{
  "model": "image classifier",
  "dataset": "Sentinel-2 satellite tiles (TerraMesh)",
  "train_examples": 145000,
  "image_size": 24,
  "crop_scale_min": 0.7,
  "horizontal_flip": true,
  "translate": 0.06,
  "targets": ["main land cover"],
  "num_classes": 9,
  "arch": "preact_resnet",
  "norm": "batchnorm",
  "activation": "relu",
  "depths": [4, 4, 4],
  "kernel_size": 3,
  "stem": "deep",
  "avg_pool_shortcut": true,
  "widths": [80, 112, 176],
  "loss": "cross_entropy",
  "init": "small_normal",
  "residual_init": "zero_last",
  "optimizer": "adamw",
  "lr": 0.0035,
  "beta1": 0.85,
  "beta2": 0.95,
  "eps": 1e-06,
  "steps": 14500,
  "batch_size": 512,
  "epochs": 51.2,
  "lr_schedule": "wsd",
  "decay_fraction": 0.3,
  "final_lr_fraction": 0,
  "warmup_steps": 290,
  "weight_decay": 0.0
}
Rows from block 9, named by matrix and row number. Rows with one number belong to one channel. Each number is 50 + 12 x the weight over its row's rms, rounded and kept within 0 to 99. All counts start at 0. After the name is the row's rms in percent of the matrix's.
# convs0: first 3x3 conv (model.blocks.9.convs.0.weight, 176x176x3x3), inputs 90-104, a 3x3 kernel for each
# convs1: second 3x3 conv (model.blocks.9.convs.1.weight, 176x176x3x3, transposed), outputs 90-104, a 3x3 kernel for each
convs0.41 092:36 37 38 37 40 40 36 38 40 57 52 58 58 53 57 55 54 58 47 44 47 43 42 45 41 41 44 43 49 55 47 52 60 53 60 67 47 44 49 41 37 44 43 43 52 60 52 58 61 56 62 74 69 78 29 32 34 33 36 36 32 34 36 41 47 49 46 54 57 40 47 51 48 43 46 43 39 42 47 42 45 65 59 70 59 53 64 64 63 71 54 53 49 62 58 58 61 58 59 48 48 47 50 53 51 52 51 51 27 30 28 33 34 35 33 37 34 44 42 44 48 42 43 44 40 39 53 49 47 59 56 53 59 57 58
convs1.41 078:47 45 44 48 45 44 50 49 47 61 57 64 55 52 59 59 58 65 50 48 47 46 43 42 50 45 44 47 42 40 49 44 40 53 48 40 46 44 44 46 44 44 45 43 44 46 51 50 46 51 51 35 40 39 41 40 40 37 36 38 37 38 41 62 63 56 63 64 58 55 60 58 57 53 57 55 51 56 63 61 66 48 52 50 51 58 55 51 58 55 43 47 47 45 48 45 49 52 45 68 67 73 70 68 73 79 78 81 46 49 51 48 50 51 46 48 47 75 63 56 61 47 43 55 44 44 33 35 27 41 45 37 37 41 35
convs0.42 103:46 41 43 56 53 54 58 54 54 59 62 52 45 48 39 33 36 31 42 37 40 38 33 33 40 32 34 59 59 53 54 55 51 54 55 53 69 59 62 62 54 60 57 48 52 45 41 43 45 43 47 55 59 60 38 31 42 50 45 52 55 49 54 16 25 27 42 54 54 46 55 53 35 41 34 37 39 32 27 31 24 60 57 56 46 40 38 49 40 40 39 43 42 59 59 55 61 60 54 63 60 58 46 43 45 38 38 42 63 60 63 57 57 58 53 53 53 36 29 14 45 35 21 44 34 21 46 42 42 43 37 41 46 44 50
convs1.42 105:60 62 66 55 58 58 52 55 53 55 48 50 55 47 48 63 54 56 43 40 45 41 38 43 51 49 53 44 47 35 50 55 45 55 55 52 48 52 53 60 63 67 62 66 73 60 65 64 61 68 67 63 70 70 51 54 56 47 51 54 45 51 52 53 53 56 53 55 57 40 44 40 40 45 40 38 43 41 26 33 31 43 38 39 49 41 45 58 53 58 65 63 52 71 66 53 60 59 47 62 58 54 67 63 61 74 70 67 40 44 45 39 44 46 14 18 17 57 50 50 65 54 53 80 66 63 65 66 61 78 81 74 76 78 73
convs0.43 108:53 51 56 51 51 56 53 51 56 44 50 34 52 55 38 40 44 34 41 35 41 41 34 39 46 38 43 43 41 37 41 40 37 41 41 37 64 56 59 59 51 58 52 47 53 51 49 53 51 48 52 64 62 63 44 43 53 36 38 45 41 39 47 31 42 43 42 57 59 39 53 58 35 41 36 40 46 40 36 42 38 72 66 65 68 60 56 70 64 61 37 43 45 40 46 45 37 41 37 49 50 49 44 43 43 36 36 35 40 41 44 31 34 38 35 36 40 36 25 00 57 43 12 46 38 15 47 45 49 48 45 50 50 49 54
convs1.43 110:58 59 61 53 55 54 51 53 50 52 45 48 51 43 46 58 49 53 53 49 53 51 48 53 55 53 58 43 45 38 42 46 41 49 50 47 49 52 52 57 60 64 57 60 67 64 67 69 63 67 69 58 62 66 43 48 45 35 42 40 32 39 39 60 68 68 63 71 65 52 59 52 42 45 40 37 41 38 29 32 28 56 52 52 62 57 58 69 67 71 65 66 57 69 69 58 59 61 50 57 54 51 61 58 57 65 63 63 47 49 50 45 49 49 36 41 41 65 58 56 66 55 53 75 63 58 54 56 50 70 73 66 65 69 64
convs0.44 092:56 51 57 59 52 58 62 56 58 49 48 49 42 45 46 43 44 45 45 48 53 43 44 51 46 48 55 41 46 36 36 38 33 35 36 30 50 53 65 38 46 58 30 31 46 53 48 50 53 48 48 61 57 52 53 50 60 60 57 66 66 65 69 52 53 57 52 54 56 52 49 51 53 55 54 46 48 51 36 35 43 46 45 49 32 35 39 23 27 31 37 33 35 39 33 36 37 34 37 51 49 49 45 43 45 49 48 52 45 50 57 42 43 47 51 50 53 69 54 46 54 42 36 34 27 30 63 62 55 56 54 50 55 56 53
convs1.44 095:63 65 60 61 61 57 64 64 59 49 49 48 43 41 42 53 48 48 57 61 60 56 57 56 66 65 62 61 67 63 51 53 51 38 36 41 66 68 69 68 69 72 57 56 62 52 59 54 47 54 54 44 50 54 57 55 52 61 58 52 67 64 57 56 56 52 58 60 55 50 55 49 28 38 35 29 38 35 26 32 30 43 43 42 49 48 52 43 41 46 27 33 35 34 38 36 43 50 44 50 45 48 56 51 55 62 57 58 43 40 36 59 61 56 37 38 35 69 65 64 48 47 45 51 55 51 45 48 45 51 55 52 49 54 52
convs0.45 099:49 45 49 51 45 51 58 52 55 61 60 59 50 51 53 48 49 50 60 56 63 61 61 66 63 64 72 38 43 36 51 55 52 53 55 54 33 40 49 32 39 44 35 41 46 55 53 49 58 55 54 56 56 58 58 52 61 57 51 60 63 56 64 46 45 47 63 64 61 63 66 64 25 26 30 20 24 25 24 24 24 46 45 42 40 41 38 35 35 38 52 54 57 63 66 67 61 62 67 52 49 52 47 45 50 47 46 48 48 44 53 51 42 48 52 46 49 36 36 31 32 33 26 33 34 28 44 42 44 45 45 49 51 52 57
convs1.45 094:49 47 50 47 45 46 50 48 51 70 68 70 64 60 64 70 66 70 47 47 52 42 42 47 55 53 59 49 57 47 52 58 46 34 36 28 59 61 58 64 63 60 52 49 49 36 37 37 39 41 38 41 40 37 53 51 50 55 53 52 57 55 55 49 47 43 56 55 50 52 51 45 34 38 34 29 34 27 38 44 40 51 53 60 53 55 65 51 56 67 37 45 49 47 55 59 34 43 49 62 63 67 63 63 69 64 63 67 72 67 61 81 76 71 67 64 59 62 65 64 58 60 59 51 48 46 49 49 48 56 58 59 62 63 63
convs0.46 101:32 33 31 34 36 35 36 36 35 54 51 55 53 50 51 61 54 55 54 52 52 50 47 48 50 47 46 33 32 36 34 34 39 41 43 47 44 46 47 39 40 43 33 33 37 52 49 62 54 54 70 67 72 84 31 35 35 36 41 39 36 40 40 51 62 62 52 62 65 47 56 59 54 54 58 49 47 54 48 47 53 58 53 59 56 48 54 64 58 60 49 50 50 55 52 52 55 54 55 50 48 45 50 49 46 55 53 51 41 43 45 42 48 50 45 51 52 52 52 60 50 49 54 52 52 55 49 48 48 57 55 55 61 59 60
convs1.46 084:32 32 34 34 33 36 40 40 44 73 65 72 70 64 72 79 75 85 59 50 41 53 46 39 56 51 46 50 49 46 43 45 43 37 41 38 48 43 28 45 40 28 39 37 29 44 52 53 45 53 53 34 42 40 42 41 40 39 39 40 40 42 44 69 76 68 69 74 67 60 67 62 53 47 50 52 46 51 54 49 55 47 50 48 46 50 48 46 50 48 57 61 64 62 66 67 63 65 64 69 67 73 71 68 75 79 76 83 56 60 60 57 62 62 56 59 59 71 64 64 60 55 56 55 53 59 39 42 36 52 55 47 50 53 44
convs0.47 095:48 45 46 46 43 45 46 46 46 55 49 48 54 50 50 54 50 50 50 52 55 50 52 56 50 57 58 41 43 45 41 42 45 42 47 50 56 61 62 56 63 61 56 65 62 54 57 53 54 55 50 52 51 49 48 50 48 43 43 44 36 38 38 38 38 40 42 43 43 38 41 44 42 44 47 44 46 49 49 49 51 45 44 42 46 46 43 58 59 54 41 39 37 46 46 45 51 49 51 50 49 48 44 43 41 45 42 41 45 43 40 40 39 38 31 31 32 46 49 53 51 51 57 54 52 57 39 38 37 39 37 38 41 39 42
convs1.47 104:73 73 71 70 70 67 65 67 64 51 51 53 47 46 48 53 51 52 60 66 66 60 66 65 61 66 63 50 49 42 58 60 52 69 72 66 52 54 57 62 65 68 66 69 74 63 65 61 58 59 59 58 60 61 66 67 63 63 65 61 58 60 57 56 52 50 49 45 43 47 44 42 47 50 51 52 55 55 50 53 53 23 23 26 28 28 32 35 34 39 39 44 47 51 58 59 58 65 65 35 33 36 31 28 31 37 34 36 61 64 63 58 59 57 52 52 50 52 56 53 55 55 50 60 56 49 49 49 43 49 52 48 47 51 50
convs0.48 111:60 58 54 54 54 52 44 46 49 55 60 58 48 53 50 49 55 55 57 60 61 56 57 55 59 59 58 77 84 87 47 52 59 30 38 46 60 62 65 47 48 54 43 43 49 24 23 00 48 49 24 48 53 34 53 52 50 53 47 44 49 41 39 66 61 64 40 26 34 41 24 38 64 54 51 58 48 45 57 48 48 48 46 36 53 47 35 52 51 36 64 65 60 48 47 53 45 45 57 52 67 65 58 69 64 54 63 57 55 52 56 49 42 47 54 43 48 66 57 66 55 46 54 57 52 57 47 47 48 45 44 46 55 55 59
convs1.48 128:53 54 48 65 65 63 69 67 66 50 51 54 41 42 50 58 58 62 47 55 61 63 66 71 64 65 68 85 84 85 73 69 68 67 61 61 48 50 64 46 43 60 40 34 50 53 57 55 43 44 42 45 42 42 44 46 46 67 68 67 75 74 70 46 45 54 58 57 60 57 55 57 67 63 55 57 57 57 53 54 54 62 54 60 60 52 58 60 56 56 63 58 37 67 68 50 63 62 50 56 61 69 64 74 79 65 78 78 35 41 39 34 41 37 38 38 31 73 58 52 60 50 48 61 55 57 60 56 51 55 54 47 49 47 40
convs0.49 105:43 45 40 44 44 42 40 40 36 61 60 64 55 52 55 45 43 45 52 53 58 55 54 59 50 47 53 58 63 70 63 70 75 57 65 69 47 45 53 65 66 70 63 65 67 51 49 55 43 43 53 33 34 47 42 46 38 50 56 49 44 50 43 49 44 45 49 42 42 40 38 41 41 32 35 45 35 37 41 34 37 44 39 42 56 50 55 56 53 56 43 34 36 36 32 38 45 43 49 57 59 58 49 49 48 47 48 46 32 33 31 43 37 34 40 37 39 45 42 41 48 46 38 45 46 39 41 36 33 28 26 27 24 24 29
convs1.49 103:63 73 66 58 67 60 55 62 57 44 41 43 47 45 47 62 62 62 60 69 67 72 77 79 62 67 66 66 58 55 76 72 68 77 76 71 62 59 65 65 60 67 53 49 54 57 50 47 64 58 49 70 65 58 64 73 70 68 77 76 65 74 68 50 54 52 48 56 49 44 53 47 31 34 31 31 35 34 32 35 34 54 46 53 50 39 46 45 35 43 55 56 50 57 63 54 63 66 60 63 66 69 62 66 69 63 68 67 56 58 49 59 62 51 55 57 47 57 53 48 62 60 57 72 69 64 30 39 26 59 69 54 47 52 42
convs0.50 100:54 48 59 59 54 61 66 60 64 45 38 37 48 44 42 38 38 36 45 45 53 45 48 53 49 51 56 32 40 24 34 42 31 27 31 27 54 57 67 43 51 63 35 40 52 55 47 46 53 45 44 57 51 48 56 52 64 66 56 66 74 69 73 46 51 52 52 57 56 53 56 55 43 50 55 41 49 55 28 35 45 52 50 50 42 39 41 28 23 28 47 45 43 43 44 42 43 41 38 47 41 41 48 44 42 48 46 45 38 49 53 38 41 44 52 51 57 51 37 37 44 38 40 33 34 42 45 49 46 43 46 42 45 45 42
convs1.50 113:61 61 60 60 58 57 64 64 62 56 53 55 52 47 49 60 52 54 54 55 53 54 54 52 60 59 56 51 56 55 45 47 49 39 37 43 59 68 68 61 66 68 50 52 57 53 61 61 45 53 59 39 48 55 56 53 50 60 56 52 64 61 55 59 58 55 56 59 55 46 52 49 26 40 37 28 43 41 27 42 39 53 55 51 57 57 59 49 48 50 35 37 33 43 45 36 45 49 40 61 55 56 64 57 60 65 60 61 33 35 33 44 49 43 26 28 23 56 63 56 37 40 34 39 44 35 40 41 40 52 55 50 52 57 54
convs0.51 100:63 53 63 58 48 57 72 61 71 49 49 42 55 59 48 49 52 44 59 61 59 60 63 59 54 57 54 59 59 60 55 54 55 50 54 51 26 33 20 38 48 33 24 31 19 47 50 42 47 47 42 44 43 38 57 49 58 52 41 52 66 53 63 59 52 50 62 52 51 66 61 58 36 43 39 48 54 50 46 51 49 29 38 29 44 53 41 40 46 36 65 61 68 58 53 60 64 57 61 51 53 50 50 54 48 43 46 41 55 49 52 51 40 45 52 43 46 48 49 42 55 58 51 53 56 50 57 53 57 55 52 56 57 54 56
convs1.51 086:58 55 56 56 52 52 57 52 50 48 49 51 51 53 55 55 58 60 40 49 55 41 47 54 38 41 46 51 53 51 52 53 54 53 53 55 45 44 38 46 43 35 50 46 38 53 55 58 49 51 55 51 51 55 45 41 39 46 40 35 51 43 37 53 51 48 64 63 59 69 68 64 46 45 46 52 51 51 54 56 54 37 40 40 38 42 45 33 35 41 36 36 35 39 39 39 39 39 37 55 51 54 59 55 58 66 63 67 56 55 56 63 62 63 68 67 68 55 50 54 55 52 57 54 54 60 51 49 49 53 50 53 60 57 61