Rows from block 2 of a small image classifier, named by matrix and row number. Rows with one number belong to one channel. Each number is 128 + 24 x the weight over its row's rms, rounded and kept within 0 to 255. All counts start at 0. Numbers have three digits each.
After each channel's rows are labels from the 100 images, of 14848, where the channel reaches its highest value: "strongest on" is what is common among them; "lies over" is the class under the peak. Only what is clearly more common there than usual is listed. The data: Sentinel-2 satellite tiles (TerraMesh).
# convs0: first 3x3 conv (model.blocks.2.convs.0.weight, 80x80x3x3, each kernel summed), inputs 0-79
# convs1: second 3x3 conv (model.blocks.2.convs.1.weight, 80x80x3x3, transposed, each kernel summed), outputs 0-79

convs0.45:144066121110131125127093106138160090093109136150112112118096071113117142127093134095127118141096112165165116085100130112124143165096093129146136096115120080140121131140132136117151113095142119127084112158100096160129107133130094125152134090
convs1.45:130120144133110117097072147105115126120134139121154107111127172095150130112102075115127130120068147145074121108097116147156074117153147122088096138138150098154122115119162117108173116130098139133116101085142128103092112121152146103119135115
strongest on: main land cover: crops
lies over: crops

convs0.3:140129151075121115129132120114128127137142134099126101134143137147124064146124190090178087089144120127158119089121115127074151123131127143098142145120125046102139140137144115119130091069133119130160124123134137133117126114149131133113139108
convs1.3:135110129098134140153101100109121125156109146130132099161118119114123162095116089138111139107105136117058136142138147114113043154136132160097128114108093156149111133138093066110162127145123155103129104136117104121088157114141135124103122116
strongest on: main land cover: water
lies over: water

convs0.27:105108147134090115124132102059102097154114146114118169123120105138109103105102126106126102133141104152135100103085121087112153134157133103113109090100140117124144076103138081103121107124123125102113122102144121098153098122085121087108146095
convs1.27:156126133134150163102118147130140145134148065129091055148155151141102159105129090137132142114060132182102137139155169125129086136164136116133109127147139156127132143150102149132110111122144138087142124134138143116118136125157143144114159162
strongest on: water
lies over: crops

convs0.10:117107140147134118166130128126122125059152153137098144100115124101103106131114065120123135088121143117125136115128182105142115133142123116112127163090104096098102134097103115099131129115136134129099065121138102140097125115117086075133093098
convs1.10:131153129116070107120147133175136149093134135138180152120081123132164117164160090139153130118161166117121124159130122099167144118135129138157129124143207128150114146126148170135125130157135164128110134110110143122151124109146176104103123136
strongest on: clouds
lies over: clouds

convs0.28:101108117104134126118118096132078102120155111148110113080117151156116074145143109150121109133113095097123143125147121115084129152149082112111109108135105098121134097146103101093163120115122089099159097119114151091080126140083113128151141097
convs1.28:124165128103090129138106138138142120110126134110091129136139118154141097142114094151123126129119147088098112145158111143114138154108161141131111092123116187124164111127072135109223120171103135095129121101126107110122114095144097111113130125
strongest on: main land cover: snow or ice
lies over: snow or ice

convs0.39:106113125167118102120103118155129125136108135148103147132102143126152118090172078127116131159121118104133129107119124134155071123142128106203098107136149123225139118124111142138141152117129129129085169125143102140136125108107100117132123128
convs1.39:128160124111106164075125109113117145137157135129098133181158171095145152170118131093118109148131125101110114128134179092135109120102144150091111119106071101102089149111139156100146129144110137127100150136135107115099103102142129089113155132
strongest on: water; flooded vegetation
lies over: water

convs0.75:118067108162130144129118135128163123067116134136101119130103149137091087114131102157124161115116127124153115119149160158151134102103105130111139150088097117122115119137129113146102115092128180109123099119094086130065099114113106122095098131
convs1.75:134133154125125124080101172137127125154120119125116084119107124130175116163129097114113186141098119135163117099133112143148134147161133138161124096161186106145101096141114151126116133178127161096071135112098107128148110092127142109128116135
strongest on: clouds
lies over: clouds

convs0.74:103084110126128117156118139148159094139147107116099132123113107081122079165094105094139135149132086093138149081140116083123134152106096128081115117091103086104112095136113134105143140129110114121143159114130097104151087106111109140144128101
convs1.74:162146116143112143120090151112114126166116148141102089146160124104159125107121099147122115111102134117082106123130141136142057149124152145094121131119120153146121157145129087101186118148128156115105111138140148097062142125171168121122130114
strongest on: water; main land cover: water
lies over: water

convs0.8:100165141170113062129107119108076113115132158085168166141134120165132113078124136085158115138144132132151068115124125137110172125135103112114125109133117103136156096095133135147128131117137120099102157107170125103123126148096112122149119134
convs1.8:157124109182125138108130154148125109101113127112089092162127141094106126114140118154089118104063103148082125146139172116140089143124158156153114092082117137094114156112133130107096140087129108123105106126129113119102167128145148133109116156
strongest on: snow or ice; main land cover: water; flooded vegetation
lies over: water

convs0.65:114119093136104156115136158141157107086152136130135124089115105078113078106123120108126146084106130092123093126133114132156132134117142121172141137124152086114148147100126118128125109119098071127103111115147153105128124085157100145054125137
convs1.65:156128117133132147113135164127124130126119176140138140096129150117168155129150110108165109056157165160110132140090135096182129135109170126144133139124155157174116127128120116093145134154114134161158105137165113099113155159141135173119159127
strongest on: clouds
lies over: clouds

convs0.66:139119127108147088107131119135130139121111080155172149095121116136155101163126130156144091152111111094155126103098092129142134079169106123107142094134106092152132088164102168153129110175139112110103114134115094122165120170116127138123125161
convs1.66:126131120116140161118089129076115149123146127134109053141150109149129134078081116146130142100079127130074105126141115114118079102162116135116131111148107162108127109166096103105147112150143175124159125125122121120128109084143126135105131138
strongest on: main land cover: crops
lies over: water

convs0.22:104121138093135117121116093124113124113135101120158119145099133118143104120127081114153101166134105094109128118161163124125121179092079128100127109164121090100116132121119118097165125152108118160099121121126145129067099140104131097186149093
convs1.22:147138144086129103155128124139124127127129167128108146117155095139129088149129110166097136091137140074109122127117119116144115184068151141123124110086117130154125106094083140104205153173133156105135134132121087126118124127114125123115129109
strongest on: built area; crops; water; main land cover: built area
lies over: built area

convs0.47:108103125155157118142137134103141121140138119135111098162115125182108102135102124073125127127095100124125156114115138120092112118129159081136113146113090100108129137101153094151092092063144147099155120127111157138079113103130122115146137074
convs1.47:138149153142105089148105140132147129129135145130153191118143134123148133150120103132128098171164132129123130134120119153123144171141172168124122074098136128132107143106132113184127116143093107165088122084134149111112132115139119067074121123
strongest on: flooded vegetation
lies over: crops

convs0.63:118120116119129093144143081174115109128134100113117110144081126139096108156150096114101120174152110138164140096112109150094133112150098142138106110140141095111094103152135146142126123117124093125134150100207164103148110158118127111128132175
convs1.63:152133118150126150126140159084128129115137157150108069138145136128131136101099117157097124089084129133053121139109147110109053139123136138137130111071098135131113133110122081105126135152138116111128109143122116121125147097087111132094101126
strongest on: water; flooded vegetation
lies over: water

convs0.41:061109099161094096127139149100104122131114153107110146133121142105131096101130115126116135133143126127129082099101148112117123097156138109105152154077137139111140123095158115108136069093100139142089140095170134091144107124095130088115130110
convs1.41:161121147181169169107154155116122150102158103112071089152145161120117132114121138104148125095069155131117131144138146092151144104128163140127109132158129129123100140177117161109092121116151153121119131158139134116145137127118136167113164163
strongest on: built area; crops; main land cover: crops
lies over: crops

convs0.29:117161119094114063132110072118125112117131144080167184118132115155135124123095178125183107172134116160146137108082101159129161126132119131148107098121125127119153100115107140150142126117138119101125108104128127146152119170113106124130106141
convs1.29:131093129136136135084110111151123150135121075116147095149141128134094152110129085111096129101064088177129130166159142145111082105160101127106114105105118093102150134151094160132120110118128133113137127121119130115097132112176156111110151151
strongest on: water; main land cover: water; flooded vegetation
lies over: water

convs0.46:145103092118132124164155111136133147115129161137157107093113143135149146115136157110125118055129140143092127172136114093111122150142094164096106130141046083147140136117110132087126128117105126136147093155154085120104135135127130116103115130
convs1.46:115137145147095121161133129146115126141102077105149117164116125122136144110115150136132160098129113201138138090119102175126116124146169127151080141108127136138144117079178123148161134105119086143162159110138110121105157146129116157141086109
strongest on: snow or ice; main land cover: snow or ice
lies over: snow or ice

convs0.56:151116160138117132163181148107119118158121182095155160111125118162152091112137131136119161154142155089120106146155095121138101104080155168181119128132110146096080118137153121130140113154124108088135136128126086130150160146151114134133116133
convs1.56:132115121115121132145160076143152115125123104096149145141110125112097101136142143135155129132133107165147153070094106153057133109153099091149138125155146135125146130138135152152139140102135075170140154125104141142146135123102079155092129170
strongest on: snow or ice; main land cover: snow or ice
lies over: snow or ice

convs0.64:081141084101124080174128130106146123116121143103098100134078149149117125110168150140133120162130110108121123114161127124119129107162128112184120200148158123120092131131114157129119079111111136162158152125124106142179143128124125128117138134
convs1.64:114170145162118136128144158112113139143117145106123105113104124158113102177154110108129136106121100148116144117133107084109157152095145160154105099128080047126149183133108123125152131133152133140104150162085133148173127132115138103121124124
strongest on: crops; built area; main land cover: crops; clouds
lies over: built area; clouds

convs0.37:108098151105084112152117147186133123086111096133123136125116116161129137145161067139093120104188137123146133144123118085110097128092080098161131114123096111151113150143107191125122158133156136126127115134127109133136141140096129150125124113
convs1.37:144170124102146100121144132128158108140132168072132156107134154114125084104134147140133140109142149151120124062075096134139129104162122136138154130127129168120129084110137096078126162094138122171112136152108088131137114128124103161121146156
strongest on: water; flooded vegetation
lies over: water

convs0.71:101111118130120128111090144098119120158139153144085130114117108141106130086145104136147153172105111118123137101133115065119113105156119095191150176141144148117082112100148136097116100140122110137186118120125085132147178134117132118131133137
convs1.71:127146109109124114110131123115125152140129134144169132107151093141141109166139111086152146090119084136125134107115174080169197148130134150121089137130129136128084136083132117156165138104121130096134167137110088154130147134107143120093171136
strongest on: clouds
lies over: clouds

convs0.58:129118133118102100140080109116100092094145127135120127082123134143071145130103086136110087143127095139136135131091104139127143121150146150151115126115129096140104113108106110170101120164121068142081125129127092107135157097097099150147113084
convs1.58:141113120118107150129091118140132126152125185147119147125162148113131162133167118115137105095178164122102109158133150073159110120143184177105138132156141141154082123117107123129113124181088137153134113110148088125114125110129156127103143142
strongest on: crops; built area; main land cover: crops; flooded vegetation
lies over: crops

convs0.4:106130163112132158097130125138151133140117122124118071149126103157108132109137139103145128124138159114098128131158149094115091113102158182139092137115121085123124146116136106073111144150143123168137093136124122140050110134101132089081123116
convs1.4:130109144119108095165123096112151159170140104124094104076160139110114097081113116143130115119129182138108148115121114123152111125167125162104155134177155134154143087158132106075124148140116118130093136118121110151117133107171124098103102148
strongest on: built area; crops; main land cover: built area
lies over: built area

convs0.36:144124143131128140108165143125141120130151075173121143105118128173145160143077119127119152092132115099119143124128156097118090157121109128161110134166072108116115142173146103169138113147130136134171137145164133114134116135097116086124123068
convs1.36:132109171130124094141108151149155151123139129104155202132152147128130122144118116141165111141199147098148140143126108084136172148106149121128135093133177100106117140142130137161093116140127134131113142123126166131158097119176157094118141120
strongest on: built area; crops; main land cover: crops
lies over: built area

convs0.25:116137132105113131117123120114141112085138100105127097159094121137108125122138143117202147105087116119155122087159099129152129136121133156133164140181133117120101105121080159166080086119105177146125159123155122131129119152119141113109165143
convs1.25:136115115152143110142090134149141124166141144165125134111102129168131110151156096061116138124159140167134126080127124129128096146135137173115107128123091045077094141101103099128149118135125117136156149112107113119117129123129134082123115130
strongest on: main land cover: crops
lies over: crops

convs0.57:142124143107148154164153156160140103085128113130114072131129107161107192106133142095129127117098131136112174132140111130067117159118121137117163126124152132128142118147119136106095075099112110146115108111082126174120134129119105117147156166
convs1.57:117093128140120101129076105108129127142133113122136100095147119129127099128116112144150151136127163138137118106116065133115129141118127123129113118167189101163103080151116121090125116126117102182143146084074129109157135115137098121071135151
strongest on: crops; main land cover: crops
lies over: crops

convs0.34:150089149129115143157109126146167140108116094156100125108118113143100151129119145124119109141112126113161158139115084125149112174117114111149145105073141087137123090127118092172118087087141105170108138130104104199123148154141123147136132138
convs1.34:105120096127118085074078079132112123096128109125074116113111123162144127150131149131123115132103117088142114102137112131129137146091125148161097152122108136107081140177136130088131130125122162170144117071124133116117138103182128116130142138
strongest on: crops; built area; main land cover: crops
lies over: crops

convs0.49:136097140146143130137136152126123108085081122131108111134056108186115139096150131149158162136078116123151123089121115135106128133115118108141149137126166115090086089137088134157101163123111115116133124130118094177126109145116094132121133100
convs1.49:126125122142107158136107108136135175166097178140168187116138140115143134160143155097111174142155127122161126137117158165141146130095159129158114147121122118172092146122134145136152133150116151079127099149142122115093132132164160137162160107
strongest on: built area; crops; main land cover: crops
lies over: crops

convs0.33:158126151098108136148127111138169110141122130139130160097148126143124120141063102158173137130092092167128127099136107185107157153167110101114104163109143113116116124145143121191114094105115144120162126146072111125135123118120126129141096120
convs1.33:122161122119117127113134174082099145113128146102150100118140117173148115124087131153139136151077156074107101118097114108158136136138165115139117104137153132122133079129119134118102134140128143115094206085101151110113106116154150136142140134
strongest on: main land cover: crops
lies over: crops

convs0.73:119113138121150148110156117113168119132123116107067093125120138154103123149118134094195131109097123115121106108154145118092114121150113096149120143104143075097099132119149112130110075077121135139108084132132089112110094107128120130147082121
convs1.73:150140118135091095129105144131130143107122146093160146089153123143146111148124100099132100150088163107125117127081087111146148131121181119131146094132144078140096076134112118134116131102086119109092132085138120130088113108166147124092108135
strongest on: crops; main land cover: crops
lies over: crops

convs0.70:137135102136115148124117168118113115085146139114105108128143124134113137109104067085117159090096128116080145125130177139122118154142129153138126169128118103111124107121135114101123144114136114077162123146182115122116177083126100085086110114
convs1.70:135172119154144117079134165102112140139150135160111120116150130137157134119073107115137147136156139128103100151112108120161122121119149142185136140106181127168120123144148118104129132171131153143126186151128142104150137090159110173082139140
strongest on: built area; crops; clouds; main land cover: crops
lies over: clouds

convs0.79:098118103126103115147154143097094125131083143119117149151136113120121117082109155087145145109114122131112048113125145086114118105138138111092135109075127124124138112123147121097125120102118143141103125088163158092174118148095117104104109087
convs1.79:149121118168162185130086163128131127106135128100140133132138128191123140108137141085141127129103141157095148129127150068134125111100185135097116122160124116166110105174096136138112111137135179128138124143132139120123115133139145168126162163
strongest on: main land cover: crops
lies over: crops

convs0.72:129144141119125111109088099129134126108137156109111150085109118114128126132129109142163140181124156122064150126106079139171074136114136126145132095151156150116136097104116130157125156126142081150111178127113118171131101151152106148173126124
convs1.72:116142095117104109124136120147092134108147102133172171152133143082134123132157122082103136147148103144123129127154161134126148164132141139155107108150075087085109142164136135111142148070095161098100164104151123142134141119149121114101140166
strongest on: water; flooded vegetation
lies over: water

convs0.35:131082122117142124079130123102147134124127082133111125131112114133090136113103141095133135102108175109123118143121132097079106066148116110119105128112087106155122123099152114132069151123112175075123138117121124108082131152137148100089135125
convs1.35:124132080142134113141142123074128112179115089127102128117124136147141152087082091154104143153141148107123162154138108137152106154120107146180121102166159124138130104157129082107130138127128196131131168139129132106116127136133138140176148121
strongest on: crops; main land cover: crops
lies over: crops